Weights of a small class-conditioned image flow-matching model: 48-pixel images.
Rows from block 2 of a small class-conditioned image flow-matching model, named by matrix and row number. Rows with one number belong to one channel. Each number is 500 + 50 x the weight over its row's rms, rounded and kept within 0 to 999. All counts start at 0. Numbers have three digits each.
After each channel's rows are labels from the 100 images, of 14848 (inputs lightly noised), where the channel reaches its highest value: "colour at peak" is the nearest of a few named colours to the mean colour under the peak. Only what is clearly more common there than usual is listed. The data: crops of objects in photos (Visual Genome). In brackets: how many of the 100, against the usual share in percent.
# convs0: first 3x3 conv (model.enc.1.0.convs.0.weight, 96x96x3x3, each kernel summed), inputs 0-95
# convs1: second 3x3 conv (model.enc.1.0.convs.1.weight, 96x96x3x3, transposed, each kernel summed), outputs 0-95

convs0.78:426558552525432453491488434506567488475454462502544371537586484476568523542529569555544508483512414500508529469566500537487506490494528552561386496500560498478459432505492514571557548452525526509508546509584412524484592500511489535425474526525504516480648465444595552528435586591571513528
convs1.78:537492508505546524554541538448509538496437568476462626573472484517463470531525479494500489336472589499528473556469567522527485592562527563451483536476474485445534445457523467449605401502478534456517478533446517490439418547558611531590556446514559425529417505553513449510514468509504507412
colour at peak: black (98 vs 27.6)

convs0.76:667523584490508481452481498549503667438541432509514550453488492541474547512531496442487545521543530502360508550432518612513570399507542491519588534514487512525544544475447527473502540530485516561588521502553444491539497515510565566548392506497523430505475491492515526553567532445506534491
convs1.76:364426431453508553560509516446446569529525541567508477520473581443515432490410452599468518481436576546527443564589436499515486513544454462472579481488551447499457559536544485535513430513546444466448486504484514480502491496445488417526561483583577433530605510510476504458474488459415589430
colour at peak: black (96 vs 27.6)

convs0.12:529490540486508424580480457531512547373543406530546602462580486497514455546476534550532566537510557495429548492556498534526521480557471544455570538564502543549521483507610519570533494506551475527507582423567529509536518522481514555538491437546566343574559545528551484441546517567566556508
convs1.12:513485439537521578506503497442490618502615571531533466587472436460509526599431469471470489448454506541602459528533518577480423567446546520502531486493517418542509455475549488418636412511478567581447486521459517415472473450472559494585522480419476461495499525588488465532519478502506445466
colour at peak: white (25 vs 9.7)

convs0.65:545485534601504546407546484537475585488451530438506478463533524480498504524520517476502467535555491529488541683552543613501489467446619497460594581542533526492596566536483530560561541530519489588534519418508485505497517530522562598544486507464508425544582569499519502508461502516524594529
convs1.65:417462509458533543554516550519575436567402528488544491541505462521460503559407479561447493496442576582532406516547508551481511484483543503539457470489506502514546494478555559471544481576543515347531677505500436542523462436434506477548473522466515525498541440568449543598565527517534548523
colour at peak: white (33 vs 9.7)

convs0.42:551536615526513485460522528552501555596478515549539499427497482468521550510566513460518541561604545557504531503511557518550555487491499511514545587551597573597491519571587525432462478491531536581519474564526629470451549622511527562530508544477518617509444529573489485464557459476470482553
convs1.42:538405469529535514534545514522554463516482513461491383493496509570474488505527538474417489456436477416557436555452466534437521524502546636579506470446375473497521507443530475534467595591503536399589482551501521526624502405488510487511490564548561480540606461449519518548478506502503526518
colour at peak: white (34 vs 9.7)

convs0.58:454488466586574560490561452505454528485456506561586521433515490474557475518591543547534534501517440500420586564571514517531487401489542583533541539516551542426521421483413473524576496510533557478498497549470449535556538583523583534501445527618538477540525569462580531404417537537440485512
convs1.58:481509517487512520584469527576635506545431540511489515555455491533459501526386461477464474466453493543490453576433505473504562438469512508469508459510424484488530476522474562589384532451451496554545520552482428469488462460371478479448492447525543444396620533577528479577593458531502558479
colour at peak: black (96 vs 27.6)

convs0.35:516568459569521532549493573516598450581473598628512490558557613512556516533528507576540571512524548585508580493554537522523497550547486559601443563540480557464583527537459517516494538425584538498474518509517449537524520515572486484491492544512441611567493502520596515560518545529552498472
convs1.35:463465475434547561513602535478448504555547555490458561501506393551485483560530486460497534394494486503598518510586436533447494542578526520390583479491511487555592488473524414524473445576443473398554539537452513515502460499449592495548587531538597447459510490522487485540569412542502524480
colour at peak: white (43 vs 9.7)

convs0.81:494576560548489476483531456520519484452504312500527458452575582519520552526556548526540509571503461507404532474515463586550468395432560515562404511528495517423474455509379531497530522497551521553506551520572441512520588499542506548482476546474531455470508500395560554470453546540546509547
convs1.81:627469457424546531491507578440502544478450564496458539561455482506474429598444484463414487438485515502549438551445529576533530488601508552460445513495536420449537552501502502492587448498457501473581467554467427504493432583469534580516536479537434480532501554530541440622488499425515504400
colour at peak: black (95 vs 27.6)

convs0.84:502455544460524476594562528562447465467441486511570499469512497527478538602501615505607515530475502556518534500485528493478558473497532487410472482568448508465413529582560539499555496662506574555518610514488477479525515578496564488589516406493543454475500436475614557542525522528451490522
convs1.84:526473547470515460421519530560437549417556445525465549472476597517494497468530515423446552475502542555580512499446453525490524571540501440495513467463578474397545488536508458507516539402451451499399449542474576475606438490495458497501431594386533589504435491435536538524506518431404514560
colour at peak: white (80 vs 9.7)

convs0.3:482465528547614675567560497497477507527511595555509430538439554547520484553565515509482563475470454473454557528472507529536594547479559584514504521493543539486511518517486544509574515553485512536557409639429476473542523544558559483455456503571554572502629529494507518511489466543520531463
convs1.3:597530547444480479511391535470478541499490530444481553482518405507498565475437464511522415492518441526546479534521571450476518532421465444491441493551559542497557444500489529487461488562453606506475559539500469539473436588462408510470578523432416454520478556618458444502595509485588454608
colour at peak: black (86 vs 27.6)

convs0.63:417558536417456484502404539541573417389521432546527549408537538528515543473492552495562455546524582523438558382461499473536521432530564577506468520543523516512414526548485524431365558571518531511499539470530531518531539580542544474541509560561529464481422443493538513475514495566448466499
convs1.63:625432473613494486466479520525406580458478556511452561539449506523480418519499498522440569428519483431587473554476521571482512565556453423427515463434542457512525588453501455532605507406497499434514480569470550488448513521454483580568456418448452483520504582483514514503545500407492509477
colour at peak: white (61 vs 9.7)

convs0.89:460554552547467520459528547552499417451466432524505468465542582529553522524556566545546538559506481520474505436511498478508461427518549504536407579527470578481445495499401582526491556367554470565571519524546459537530633560546534548460498528533550518490496528435596579471410505582464501457
convs1.89:626462507443547558527501538544464516533459521514453529546439529574429465525512471455448543427535490444575469568355539543600637459577487516477389458470512432478521571475519470444504493585478556482554518535467464531481458510431548550508445500520490531459523496500535458591530455416466488536
colour at peak: black (98 vs 27.6)

convs0.31:580510520530512460501475475458547559402538432579546461406552488520570519538577559539559511535523531474442577506555416404500474398487503507538576552511439567551527555493419478520381527569551521553562523502504536554514556538545560529522510516544493431561531530439586523476578524504400507517
convs1.31:505429491449523589508515548507460538497563565504479514583399538564444434492465487486450541425526535532516466573446464539499575427612533513438595440467523448603495560507511466537474577510476462484514473566456519487454487491477542465486524533521560488445526493502515494504548428509300592533
colour at peak: white (53 vs 9.7)

convs0.95:519567489597566552473564555540519552522488522569550473547552526504572480427525536524524570572543488473486538527564499576494475465406491503592451540558498577486496513473326543539556488463549436491523482589565422526561571542527476525505504535475512558549541524419432545507389555506539486529
convs1.95:562453483396523518503541529479541530470499538457454485556472525516457486577508476466476484467476467447626458558411540549564528482610561677402487489514445476498505557531505474508471460534461553576561503513466456474428457527400563508443561412566505500492476546520561416556558462483509472497
colour at peak: black (68 vs 27.6)

convs0.18:562524541472506583538539568511471469481542458597543445466522460550422508576505595511548508539515426505478602520540524478518515452473503570497506550568514524406523604542455552555431525507533510511554564584498411507523528620508550490495514446607578521548603518449552528554501530568440510456
convs1.18:520424445504548513600553528521507556381510595541508518501486545492552524501510528468560550488484585538542487442436487546541544527492604521592426440492478483486485491479451543593505502468387552534488467517415457447517488463433532506584523541443609458465520605510513462509514502384480400476
colour at peak: white (46 vs 9.7)

convs0.36:576508544437558602483502548484543504543572569602501486584494414527490453470478470551504570512535534504497527575528529544557549545492497527510539504563518480425573581537549497521549477566498500543499528575476531536613430490481603490570509430595559546578541478543436477637469558484484506471
convs1.36:457403518510508493554492533515456612467585571546506518505461604431490516463492451487471486512463532525573481569504533503458465513547525488502598529484548379536406411559495447680478584439470572493483461500452499457511455534439503492509510552491482484473573571575535520465564502544517448555
colour at peak: black (88 vs 27.6)

convs0.70:515529492559512536530549538597505461547497526532552509518480695569480530514532509527508495518505476537651505566503506561565537572524532499570508539535486509484517525529454554540524539487506491587570514520509474516567499528542534557480660554510597508442567517530516507602500488548554587560
convs1.70:520481575583583414565562461532425390470502451449465570478497492498467454499596430532433486405573506429640573497558492541508601530576448542464550574472586541570482474455564450517448508531482533380535483481469489481521468485505487533545470488515517507504528564493481539536528518464523455527
colour at peak: white (29 vs 9.7)

convs0.94:523512431594467544605562513464502394532529530490511519555528494539562440577473520590516573470497462425485498440574550487483527543482522569575384512501526538483498478555594586509560577497517475507518517557561512581430575498525477522522512559496532526516561529570594570536480562570517607502
convs1.94:510503532462591576511498485606414556543455507497482636546461578482437559495531436447477474411503561535576525591402493482564550504580523582387506524445451493514525501510600463484506492575488494512565438496461559449498441470539520538500466438520547534520410496543552461480539454493468452549
colour at peak: black (83 vs 27.6)

convs0.90:596513575469421572442518531560547625411498395543502454521487479595496563475494509508535482530590444486493513370459486497551587429457533543534552532522567512454441549501450562493456541500498503543576524540535471528527519557514481515503417537488478593515484459406563545546437517427448465509
convs1.90:473530500543488521568481562426426530483529538470475506509554475380572414472538482503490515435469492459559509551502527493500536526625436454447563447475497478510510572481433427470565408639449540451475393480513480503496466430493486429497641553540539458483577527542506434535479456490507534562
colour at peak: white (26 vs 9.7)

convs0.5:349554523547451454518415488521529510421441388550579472516588530471531540506537533534551497583529504546467576489578497526571480467546491543530481555552482539463466437512376551530457531447581487511487536486569405497563536518544494481511531507553530441547498535416535540440402505556548446521
convs1.5:550464442471544533503527577440529565466495557520471524567476479505473482598481489525465501431420483506583461553536485581470457579558537529479518447493519391438545404519462417516612405474452490546517566547447442489483374522414587481556570528515546437557460512525550431524541485526503487476
colour at peak: white (70 vs 9.7)

convs0.9:500561476636540514479584521525521565539449484518534451505559541520559461484543529539508563495555465512520544529595523538463500497382486464581542560474519587461528475466398552491560514460561585523517478566574445491498584479522480488518539562480438532535622554430559536537389550479534482570
convs1.9:499451488368541589530540537475440495532466572507442545540505424497415478615476492485484481414519466461524496555466469526516507500630547608403522479501496474474495510496559413487539513531459467431589480512458521495434437542501642524504598446551561500540452470548527460565527463519470493472
colour at peak: black (76 vs 27.6)

convs0.82:462558527521543574530539571467536485583541649510507535617484454508535479481509490499490568498453568634464511529470557592526523552562553603549542455476521487523529446560507529497565563563470478511533442534486477542537472512543529499624430535459532576516486506542423529561521542520589538452
convs1.82:630485476455502421460433551567523598383472496516472549481464549490454600437421454544518385518548494585572528475564550497502507544518505425480561487537534498509530567543483438546469500449518520471510574505482532500403485583539489553517527526511441499565442604523528473459578474435566528514
colour at peak: black (78 vs 27.6)

convs0.51:511540503558503516602501598483573483602499646527540575525526510513596552534476550557560497528456455579515525540518564579611475603563455496588528461509493476456540536538528582522547572539502557534562519471527474526477520487572557553539491528505553505488549504606506516504495551574547547467
convs1.51:471464556515517510516545482592483501534465545606473620463464510560412584515570427410441420401593624520527513489460547553438585496566571514423532588464536538499584511554549430571477501477437526537586512487480500518425470506487518491545517468494492508506523530502556477503546461447491486486
colour at peak: black (91 vs 27.6)

convs0.38:408471513577454494451472476535482438407428450554620482481532546475454565460496476521448488593516482536488585437555504429459519454554563521514524515548494533429450463528445475553499499450557475530559594462530500539687560562499543485508507489583552477507493535474554534508411459515464434466
convs1.38:622463469464565487486495558545513583504443435505452461517447519471498481608477535500416537464476497515553466563443480577472526549541443512470453450493487465414565472537500462583511517425465565538458544557463417457491385594379437538522488556546535543533492471566554449570440504568465516542
colour at peak: white (95 vs 9.7)

convs0.77:526534483536429542465513523598577497488529464544545440589529586574531500534509532537542531540512421482658506443527431456556537556486538516570484482548529495414499544526540533537514545531516400524498523481553460555539490481539540457510636586499527576550484494453503523635427552529523491545
convs1.77:501498561536525473536548501567427511503500487530478606479492534525504476467607459452457415349605510488584639506522549542454528519524500476405504543474599575450523517517526429547547475571399560491498495501434475519438497515497508560517501473490478507450515589522574477523549469494446473597
colour at peak: black (97 vs 27.6)

convs0.61:605520489595501509454566494570561536393530401533556378486527575512539587544496564527538518556530540565522526477512522522551497387446499468551507550575507544420545575541443522539552485505545468537542516513547446466521549566579568564541554521519531485536549563373515519511496520521523509528
convs1.61:479454539413542566464508544449441509485522504454434464563505476420450402596461470504462533437537465446612502527541427555491507468596497589444592441469577508424463563464542519523508583477416483428542463496473484513496451467379522483540598459512545458518512514473502490572512494433466578522
colour at peak: white (27 vs 9.7)

convs0.54:312517524489467534501492515542538360523435446575545473411537510557530528534546583544572538538515491538447567383527513435509495507487547490494409552554507543458432451538402531457466539503550518525510519571524439491479575569557515485486521494570512555499522497460570540486410475533476506478
convs1.54:572442500531583519539477550501435552529448602481489548514488512471422501579552512476441553435515496473541488580458449527540628505592498457529461423448502425457530456525440432600526560468420537477531557519447433524480409542425548445536517575496518569500493540547553462521541507469424466583
colour at peak: white (68 vs 9.7)

convs0.19:477547498539450523561479608551444478549540512458508574613584500542545467472499580566569493506494530563572470455581530513488526563471444429504415512560512552600523513489494554563460582490541487525575475467568483582529590584521452453512589559452536469521453522510574530548534519463557468577
convs1.19:595504509452548549486510472545550509509472523494487543545457494568434502489517465475478488424540535482567476529394533562621568473530576633434411446454488475511520607467534490400525437540506592487533522526456518450449505458462548565559386389512469457475479564508516487505582476458489487487
colour at peak: black (62 vs 27.6)

convs0.25:431536519499439456473412476526531554414470399542563466480584459508548534518535536557572519524518483540475593407562483412523501436552514583534508521553517529488448480552391504518360563489571499509508561479551454574501525530527516487465546548565480445598432495451593519485435536529465466488
convs1.25:517497471516560527578557563505512554430518537545457564564487535487491469523485486484437498395444520481603486562530488556502446519567510475432569431447546417496562432496439410562617425482484488561517503574474504418472429522449555454554557503510594420562546542486578436459524480517443514543
colour at peak: white (52 vs 9.7)

convs0.69:521488550554522507455486563481536513515564594579458492523518573549571512547529515531526488501478563479591579604544541554486541554554471588545583512533561514485496503546494546546616527671512506473517538513515508507499482517539561486572469481484508405507640555512531526577506554435534536551
convs1.69:468480474569522540494503526534488498576469551528453506519530590517503488467577557526431570483560447508494545443462426530514546514561503496499472456507529551484450554451438358459512561465466476559400596462479537569488552553489473535517557545524489701512436453565474493499494448546419463564
colour at peak: white (41 vs 9.7)

convs0.27:465492564520471473537469532544516560437493362525543484478579486505532542534472567558575550525531532576452562438557459438564518424505512503557591503560528513523471529581374509506417512538547499538514616490547512558532522594513599514556487550583546441584513532452556493540481527495453459537
convs1.27:544513386473561511526527532525566577434561521555508544581487536598517478557550507471398520379460537474539533499564546544466499529526502510460497432461491519509541542462438435563553418505454513545594462538411527446446470471407578434520535468488531432473562535445576464487522502427417536529
colour at peak: grey (96 vs 62.7)

convs0.23:588541479554501505524522530441535580557558569437547585517519511556555459549465528544545511525410494492543515620528491546551515535546530562575584452459382490575579524574528559497522572577475525539497514483535542602478490416554514513527517583505543496548521488585540523529588573512515571503
convs1.23:426463480490552493539545503627464490447475505620481617478466561502492572434527433467446394423546633562565495489475522516495531530558544476428532551454520543491524560543548487614499452474502513514539474520496560466432501519509509509537511431489480538490510638563578523485548451435484506507
colour at peak: black (100 vs 27.6)