config = dict(
    arch='unet',
    num_classes=300,
    blocks_per_level=2,
    attention=True,
    beta1=0.9,
    epochs=24.9,
    lr_schedule='cosine',
)
Rows from block 8, named by matrix and row number. Each number is 128 + 24 x the weight over its row's rms, rounded and kept within 0 to 255. All counts start at 0. Numbers have three digits each. After the name is the row's rms in percent of the matrix's.
# convs0: first 3x3 conv (model.decb.0.0.convs.0.weight, 96x192x3x3), inputs 161-167, a 3x3 kernel for each
convs0.0 081:150099117165100118150119136158161153149157151141127145178150136180173089156139084144151160156100166147097164161152142171176161151154157164150163171186172167158154136157135139170183127138156
convs0.1 083:128124118116121108127127088146147107153192152140185162112127153175076160177132114156109127162139116101156127154132156174121143144151126142139136152154168147152151157132154151142135139132142
convs0.2 072:147131147125118143124121160144149136172181131142158130136132156143160161123140146140125116127121128114113121167168182178159157165170161130135145161155143136144143147140119161148118158146135
convs0.3 398:105104108106108110111112114096090098091085094094091097111107109111104106114107109117116117117119117119122121102100097099099096103099100098094098096091095102098103103101103102102102104102105
convs0.4 091:108106117127164128165137093163157143167144124158168131129152117152133160154171168113112145148178123170161100123167179142161159156145154151164140157131121139142143130152150088148135116126149
convs0.5 081:124123131112117137130126147128119119149132148159147154125146159130121138115139155148092102167127102147148144190201171173154153160172183132113139155126112148133141190164127198180103159159135
convs0.6 082:115133142146152153138139120145131144128123136141156124128169155163107104120168169139087094130149119134147131150154123135094085110162158130129144154140110139149139151143125128150124134122133
convs0.7 107:145139141139137135131127129150163160158175168150156156128140143131154147120148148132127130127124130129114126145151155159156158141158162149155155155168160143151147153145149142138139152143150
convs0.8 074:155137151151113135160144121153156145128152154140152138138140177141121142139175154137114125136133125160130127155145145182131132169169148142159143151161137149159132164150133142145111150153150
convs0.9 075:157158154177188183171170174139130113130134125130143118138137125150155160136158149126150130126154140145135141174160162186164160167160159148123138135107134138124128148108133142104123159138136
convs0.10 085:128163171134159129158166132172143152164138156162131165125153159142150136112143161140154145140167156149154130146142139160121147128133160160149147160160148155165162137155133139152150145153153
convs0.11 080:138145126133126113126101104155169144166171151144146135116132138125161141120145153129138102140137123137121116129147148143149146133154158154158141165161140142161132145136155143151142141148141
convs0.12 087:145189173146181164140150132142171149152175158149168148140121168167150170152135176146186146165193168173175157158110138153119130158110138155154163156151162154155149157138129160129123161145121
convs0.13 069:143107150122103153112100150151151134169186174126152170152119117136149111139124142147158149119136157112100147136137121117132143145136158137158144144193173119165160147170165127136183135108177
convs0.14 083:124111123159107169122082153140136147176149146167128159125149158119155132128150151128118120172122172152130162155155162145168152155177161139122125163150144158136145137154138140155142145161129
convs0.15 078:126119121113093094140107118156132130138149143146138149137130156141141176182168139149150151173158141129123151142131155145147150156168151153121141148108140174144153156137143183154127173147163
convs0.16 088:134137129183132151161122160176172144160175131152146137119115155133108150130120139133167159146117154145115168092110154139102126117116133124133122126144140134119141131122179150122210145133174
convs0.17 085:152134131147127127150126126142160156156164164144147152131156144124161152116149148129107118129116123137107113152155142161150142150157145148151157153161154143157147144141143142128145158133155
convs0.18 075:150149149134155147115142157138152136127146151141131121166145100113165155144110123115140134117116103131110064137124125103164142124118136141165137111160157137159136161199161147178133166197165
convs0.19 074:133139136155161173123160200122149174158160171153146154149163167133153185144124157144144142170163137131158127144140148129105142157138147100160192109167195116148189104147197114130174154143177
convs0.20 088:132135139141124119128136120148158163152169171163152148129130134132160148134156151115128120132136126131129117137145145146150150154153164152152157152172163157161140145144141139152132150158156
convs0.21 089:130101128132118149147134164147153152165164182184153152160185184174174166161160143116109134135134165162138160145144148139135135139135137126143147138148158150142142160140129140134131148148163
convs0.22 075:152149133183176155147156153121138147142144145149136145138140120074135147133110127131142148167141158164161138210204187161192194177190185155160160139137153155144144119113143099085130116138133
convs0.23 091:157197168168222171189181155142149165158147155144155160158183164152151159141125153151151137171200152198191167114147141170154152148165137131145139164157149178170169136120146160157163181170169
convs0.24 088:180173187148172160139163126153148153136122131134128122154149132119123124142125146156161195147158150144146111122152129122146127173158142157148149156142142153133138136135124137147125148141118
convs0.25 082:131129154140109106122117121139149149165149132153148128140149159111144152126127123142124131175126109144120127140127142129106147150115127143145161164145163151148145154135142159138143140141148
convs0.26 087:132148139146154148136153159144126161148117157147121143150169090103126188131139150172145161133143147119120154168149078126162204148116165141131135139138136125136152160133125147171135130143145
convs0.27 072:127132149140143174116131158154140159180170156185170164152156140156166095151167132141137160097087180079084178125147151112129125123123137142158163169179159153164155136149139116114137121140171
convs0.28 062:146144160135125138140122138163166153164182153150138144136152152131170166126147161149149125138125086133100098151164173155152176157189184175163155169176153156145143159158169153147147188150156
convs0.29 110:139139141142141135141131132154163163156171164146166156127138150131147146122141145135134126130129123134115116152155159162158148147149151153165163152168168149163150153146153143137139150144156
convs0.30 085:139129131129124112138120121149169167146170164147153144121151156118156149136148141141126130139118113137103106139167165162148145156155145144164149136170166142146138150144141127127136155139139
convs0.31 089:179180171175133169161150152138159156136175158153171158161129152152124136122113155162164126166111156172166162119133115132130096136108124142146152142147152142144154153142171164146155148166165
convs0.32 074:150131135156152140154158145152158157114113125123125128178155160177150128193156149170182192183191194174195180141153141144168135153157144154133139132114134150123138116138119138138124134116108
convs0.33 080:121157115088121094094099123149176146132151150158142145116121110100123153115113176156154122144151129156175148137131124134133135147155172136186140127174157151146144140174158151165154155165156
convs0.34 081:137147159129156154138167147163160134165195165139166160149162148177183140135140144141156148107140157141138132143141141157098110143117131158162164154176169130159158117157139114133134159158153
convs0.35 081:109114114087066080096090069147131153158154142169165152078121152132131182141152171113093102142113082150141118153155155145120133151144147153140171145140153149163163167145145180164148177160159
convs0.36 064:151144139171167152175170159124120120122129118127128120154134124156158141134160148127119119129128134157134139156164158200179169168191177125113112134119113134120109133119122145105108161132133
convs0.37 085:113143153125144154135143151138137155116117140141151137143139160141131096119138131120129121087089129126119140153151165167157173163163176126133172135134173149142153167137179178144161147154155
convs0.38 079:157137147135137124156160149147144137150154152163155152128106113125153162134127146141139176139118148167153143129157154192201232155162153154143130152154155166155172104104153121098152138094133
convs0.39 082:141180144157152123156142137139144173153152179152159165170188172181196165156146133144193149184155136167142150170172139131155134159138107137147158142156172165170156148151150157152153147140159
convs0.40 091:174186178162170166150158161149138143176145153172152148100132143158107127130155131152117151134154144139153155103139135101080140139134155148154153142153145147152155113109108084115128119127131
convs0.41 080:137118133123121134121129133143150161168183177154160170139150137137160129117132143119114127109117127121110109130161147154144146133157149143160164151185170139159155140167146125136158143130153
convs0.42 076:111120125113128121141158146127124150104111174113104158141138138139124090132157117151141145119129136131129127145147155144137117156163138093082134077094173097093152154161155153144159157137155
convs0.43 091:168150148139141156143144155126130133144140121128135129161136139121164146128145120169160154148106137128125167163119140131168200150127130160103110175107114163137115169110128209141127165152116
convs0.44 084:139132152120105115118092108150167182170163162152147156121134153145145124116159137129119115119138116154115144130142154151164177114160157139153177160161161130154144144153147145186177141155173
convs0.45 083:132113123141102109152123119144144131141126121124123145163135147143169140137135152157154152132074128115089120162145145144183201163148157153121103167131107150131111150171126182198146154169140
convs0.46 086:162166154181189172168165149125174166135175176135169167162136141140150126155129125135134132170154164150157148170164138145159115150169142159154142157168151158180148170109148151095140147120143
convs0.47 081:137152179149133153164136139148152121156175149140170150143148149155149139147153149153172154152179166138164168166179152159115113142160167157157159154169162164162166138157137099135159154156151
convs0.48 082:154166125174170122180184152128119146127118130148132122179156123168161173157175184137167138164154149180167121173179170184176186168166184141140130128119104142136131125144153100070095132113124
convs0.49 074:129130147118106132134102106161164163159171186141145146131146164132144154122149157114123126124132168137114121125144165157142138158182189148135146164146148142122121174120122172139125162156163
convs0.50 090:116138143106087082176171179171171156159156169152143168113140140125164142126152140156165145135128141152151186147145154129140134119148148154161153132120137155150164171172165143141149151153156
convs0.51 097:145134144131126137127104117154159161157170168150166149141142153135147158136147150134120118135126122129119117150149157164151166139156164159144158161161170144151144149139130146131118148146138
convs0.52 080:142184136143176166127160133144136157166157150165158156145161163134136160150131157150169115144180131123179120157178143111124111155175141152142154165148150167144147149131109113126119129155135
convs0.53 080:184163156148132146150144151161170152149141140136110135165167124127162149146119149129134172131090149159118173117092146126129162154127141163150141150140127130122115133083130164148155155147133
convs0.54 071:127122121139130127138148142139136141133137127133142146133152179130128161145151172118121131117135127144167168145177166137106144159145109154127148141110134129105141208179138187169141179157150
convs0.55 062:146138113144132110159134137118134132111143148133159162124147117123130105110139125089103103106113125145110110146159161177159133142144142135126132120114150157165156139147161133104131153140166
convs0.56 079:132143150137147173134127124157140138178161140168159133112127141114116158119113120171179155166182119157148127159154149136135167165165176159156138166163166154158156151155153152170204144161181
convs0.57 087:121132106125139135110144170151136129145140120134143144072106110138145127122145146114124121110154157126138124091136174149153151139137159110142154094162143093152154132146174104162185135160177
convs0.58 080:135178164144163160139149147155138117171149134160148142156164193175167172144166156152133137148177143148192166148122151190166157129152124121117138148138144144145150142136144152167149134191167
convs0.59 086:140125131138124120153148133153165178173174167163154158124147145135137148087152188141129141147150156170132122140142138140115159118152191162156148171154125168147154158137132137110139151159157
convs0.60 100:142135141136128128142126124154160156159169162145152156134145144129145150126146146122118121129126124132112114145151153162143146153155151154154156149161157136149142157149156150144146159145155
convs0.61 087:129105114124122129118112136123150162139149153137156145136147152178189167129124138147144144170142133155117149151161162148111094117117142159156147164143148159141122157150136170173138153158121
convs0.62 073:122138144145160145158180154157130114136123098144140130122124131131107151169140141139137120144176140145195159133156147129134110131124094146130123127108090136127123159188170156186123146184141
convs0.63 081:125166157142172146159181150160148158165170145153159136126113091133134120151131122123156151125157150152173150145133120145122130154138154160137162169164147156154137165150144136149148139152150
convs0.64 089:123112134069124145131147137158160140117144177133156148135155147150132102131115147133113142105150133145157121120125144222179099163169132151146131152121124154134124166134111190149098183173145
convs0.65 082:191162148155137142143128127181163169161170171135142131131140150126152156139157153143118122134115124151111126125105128154130143153167185161147145160146140163135119153099149137092136151111146
convs0.66 077:128143171136133156146166163154176140142145128114125139144132177142139156129149162141152133112137144122164145146135149176176178154190158125149145132119141118093134130131151143122141161130130
convs0.67 073:186177177159134135155133134159159158136138151130128136131106131148114129153126121157149138134129107132121130143115163132112139171170160153176159127134143127093114119136143132136135159127131
convs0.68 091:151147142157172140145158154159159135156158159130144139165135174207189141140142181152170120127181157114149160146147121153165102133144154131113145161147143145133150128134124138136116148156140
convs0.69 089:175165157173183161136175147136138169144134182157114177111135126123159131135180134143137124152153141132157137139134118119108103136140146159154138149157154160152141142140124116129116125159130
convs0.70 083:113154131102135114132134117138163160151174163164142146116142148117171160116139132109132133129146138153141115132168159151179182145156151145162153137164157147132131147118129134129151162128135
convs0.71 089:111115132074152164143181151163147134132116145127143151123165178162188145163151139144120160085173152164145112094085128164184096132104122147143154129140138126137151155152142137168158155150150
convs0.72 080:063096100085103132122121126156155155146153168134140142139159156141159168149128160134143151119115110148132111129140139170173162154106136117133159133151168125140140156163190160145146175155157
convs0.73 081:124153131130157138114151118124155150128143146136136150185149142175166166180146154104143113116139120115164115146098134157127133156144123126159138123150141135152127151129134149135130154161130
convs0.74 074:134129132126135133130114125155179186160174173139153144130160142138162141096123136126117119113129126132113119150160159161140143136141141161168161158163143150135126152126125140129117159145134
convs0.75 089:123111133151139155137133163122150158101132120127143122155130140122137143160129159142155156127080120120109145144116137132112142106064126137155138140172136142167122153172143149192131113162127
convs0.76 077:135122130144132143157139150155173152169186166148168146128156153129160166123148172123117117143146137145148115144132134161123138169145158148149135157160144153151142122123125133143131146153136
convs0.77 078:159134152163158182149143158158157148161169156145174152137138151122136142145126109162139152156115172162171151173178162151165168170184137158167164154172167154157134145121148126102142132128147
convs0.78 086:144125127149128137151131134157155150149151148136149143134143161139156157113148146146133124138134121137125127163150166181153155136151156144136138153143147142142139142136130153142122133133138
convs0.79 088:173207221138163172133135166163140147153151160143125152138136118118124148146134150157176168145158161133148142147171171139135140132161156166158156151170173141152168137127126136118140152131154
convs0.80 090:119122129145168146145136152145146150165136129146159134142142132133146163131120095127131170167170130114126132132154165140139177171160119137142123130143148149168150154156154145172189154163166
convs0.81 080:129131144117133126122104115145149158144158165134144155130141130115137147110142135116105132112130104131104106134143149150150150127168147166150160159139165139138138162128129143115109153141104
convs0.82 084:171124118180142152165150158134153162134139138139150149153124152135112170138122155156105109175112137133125158139131151131131156147114156140148121141144129151158141152152131158136127148100136
convs0.83 092:138132131138111111143115117105122145099095139131138160137181145121111149130139150138089128136094092154099104158170112135132170149148151116153167117140132119143162150137149174163139158129144
convs0.84 073:119111131121120125128109115160145145175182164165165172119151146145153135124145137131122138124126127132097116160175166180166142151164147163148144159171158151162154142148138129131138135124148
convs0.85 084:160134154150143160163141153142130133111091126107130153179127144164120135175158142152137138142126156138145168168149173172171160149163153135132140141098140146130152146190148175187136164163136
convs0.86 082:154140113175169157166146137138155141140140120163142159144137140132156130143156156111146138135167168148127150154150158101124100115143147146178173136164159149154148128176196100152184131166167
convs0.87 085:144155164127117131129116118148159145169163150150157152129142166140146139115145143125134125130130132125104107141149172165151155156152159159158155170159142153156145159147147154155139160145145
convs0.88 085:160174183138138151147161147138125113161149139168131127151153129132151126143154165149143154139133138132126121158142142118091088154118141156148130155154147142142143168155148132157145132146128
convs0.89 092:145142130134138128134124132160181174158171165155156147139152153126159152132139159134131129127127123136128122149153147150137138147150147157176158148164146146154141152137149134135140149153155
convs0.90 070:154152157129138128122117128141138141150154147166172170146164172129151188147167179124120104139150104150142127161157159151145155166162164147154155156157168150160173126123138137129142124123130
convs0.91 083:135150134144156149146140154128139155133126104148142124151159098119120156151161161145149185151134132136117122143138122115157201102126103148163158123128132099104117143153170124138155135135125
convs0.92 089:160157145146157126140151121152144141141143160139152144132137162183129144135184149159150106120174092116166137142135115163167128138186131139130149150137138166122138139146146120157125130102119
convs0.93 078:177122114116096104119094125147180163150159155162139140161180164142139133134150148166116130160131135155123143175155147161128118150165151163176144146147142145151142143133141142131129139143140
convs0.94 084:142124120116098109158136132162156155137125124135120129176162158167168147141154156133120121133129140162132130154153157160166161142159168167156153159145136147142142141146160126153169149157177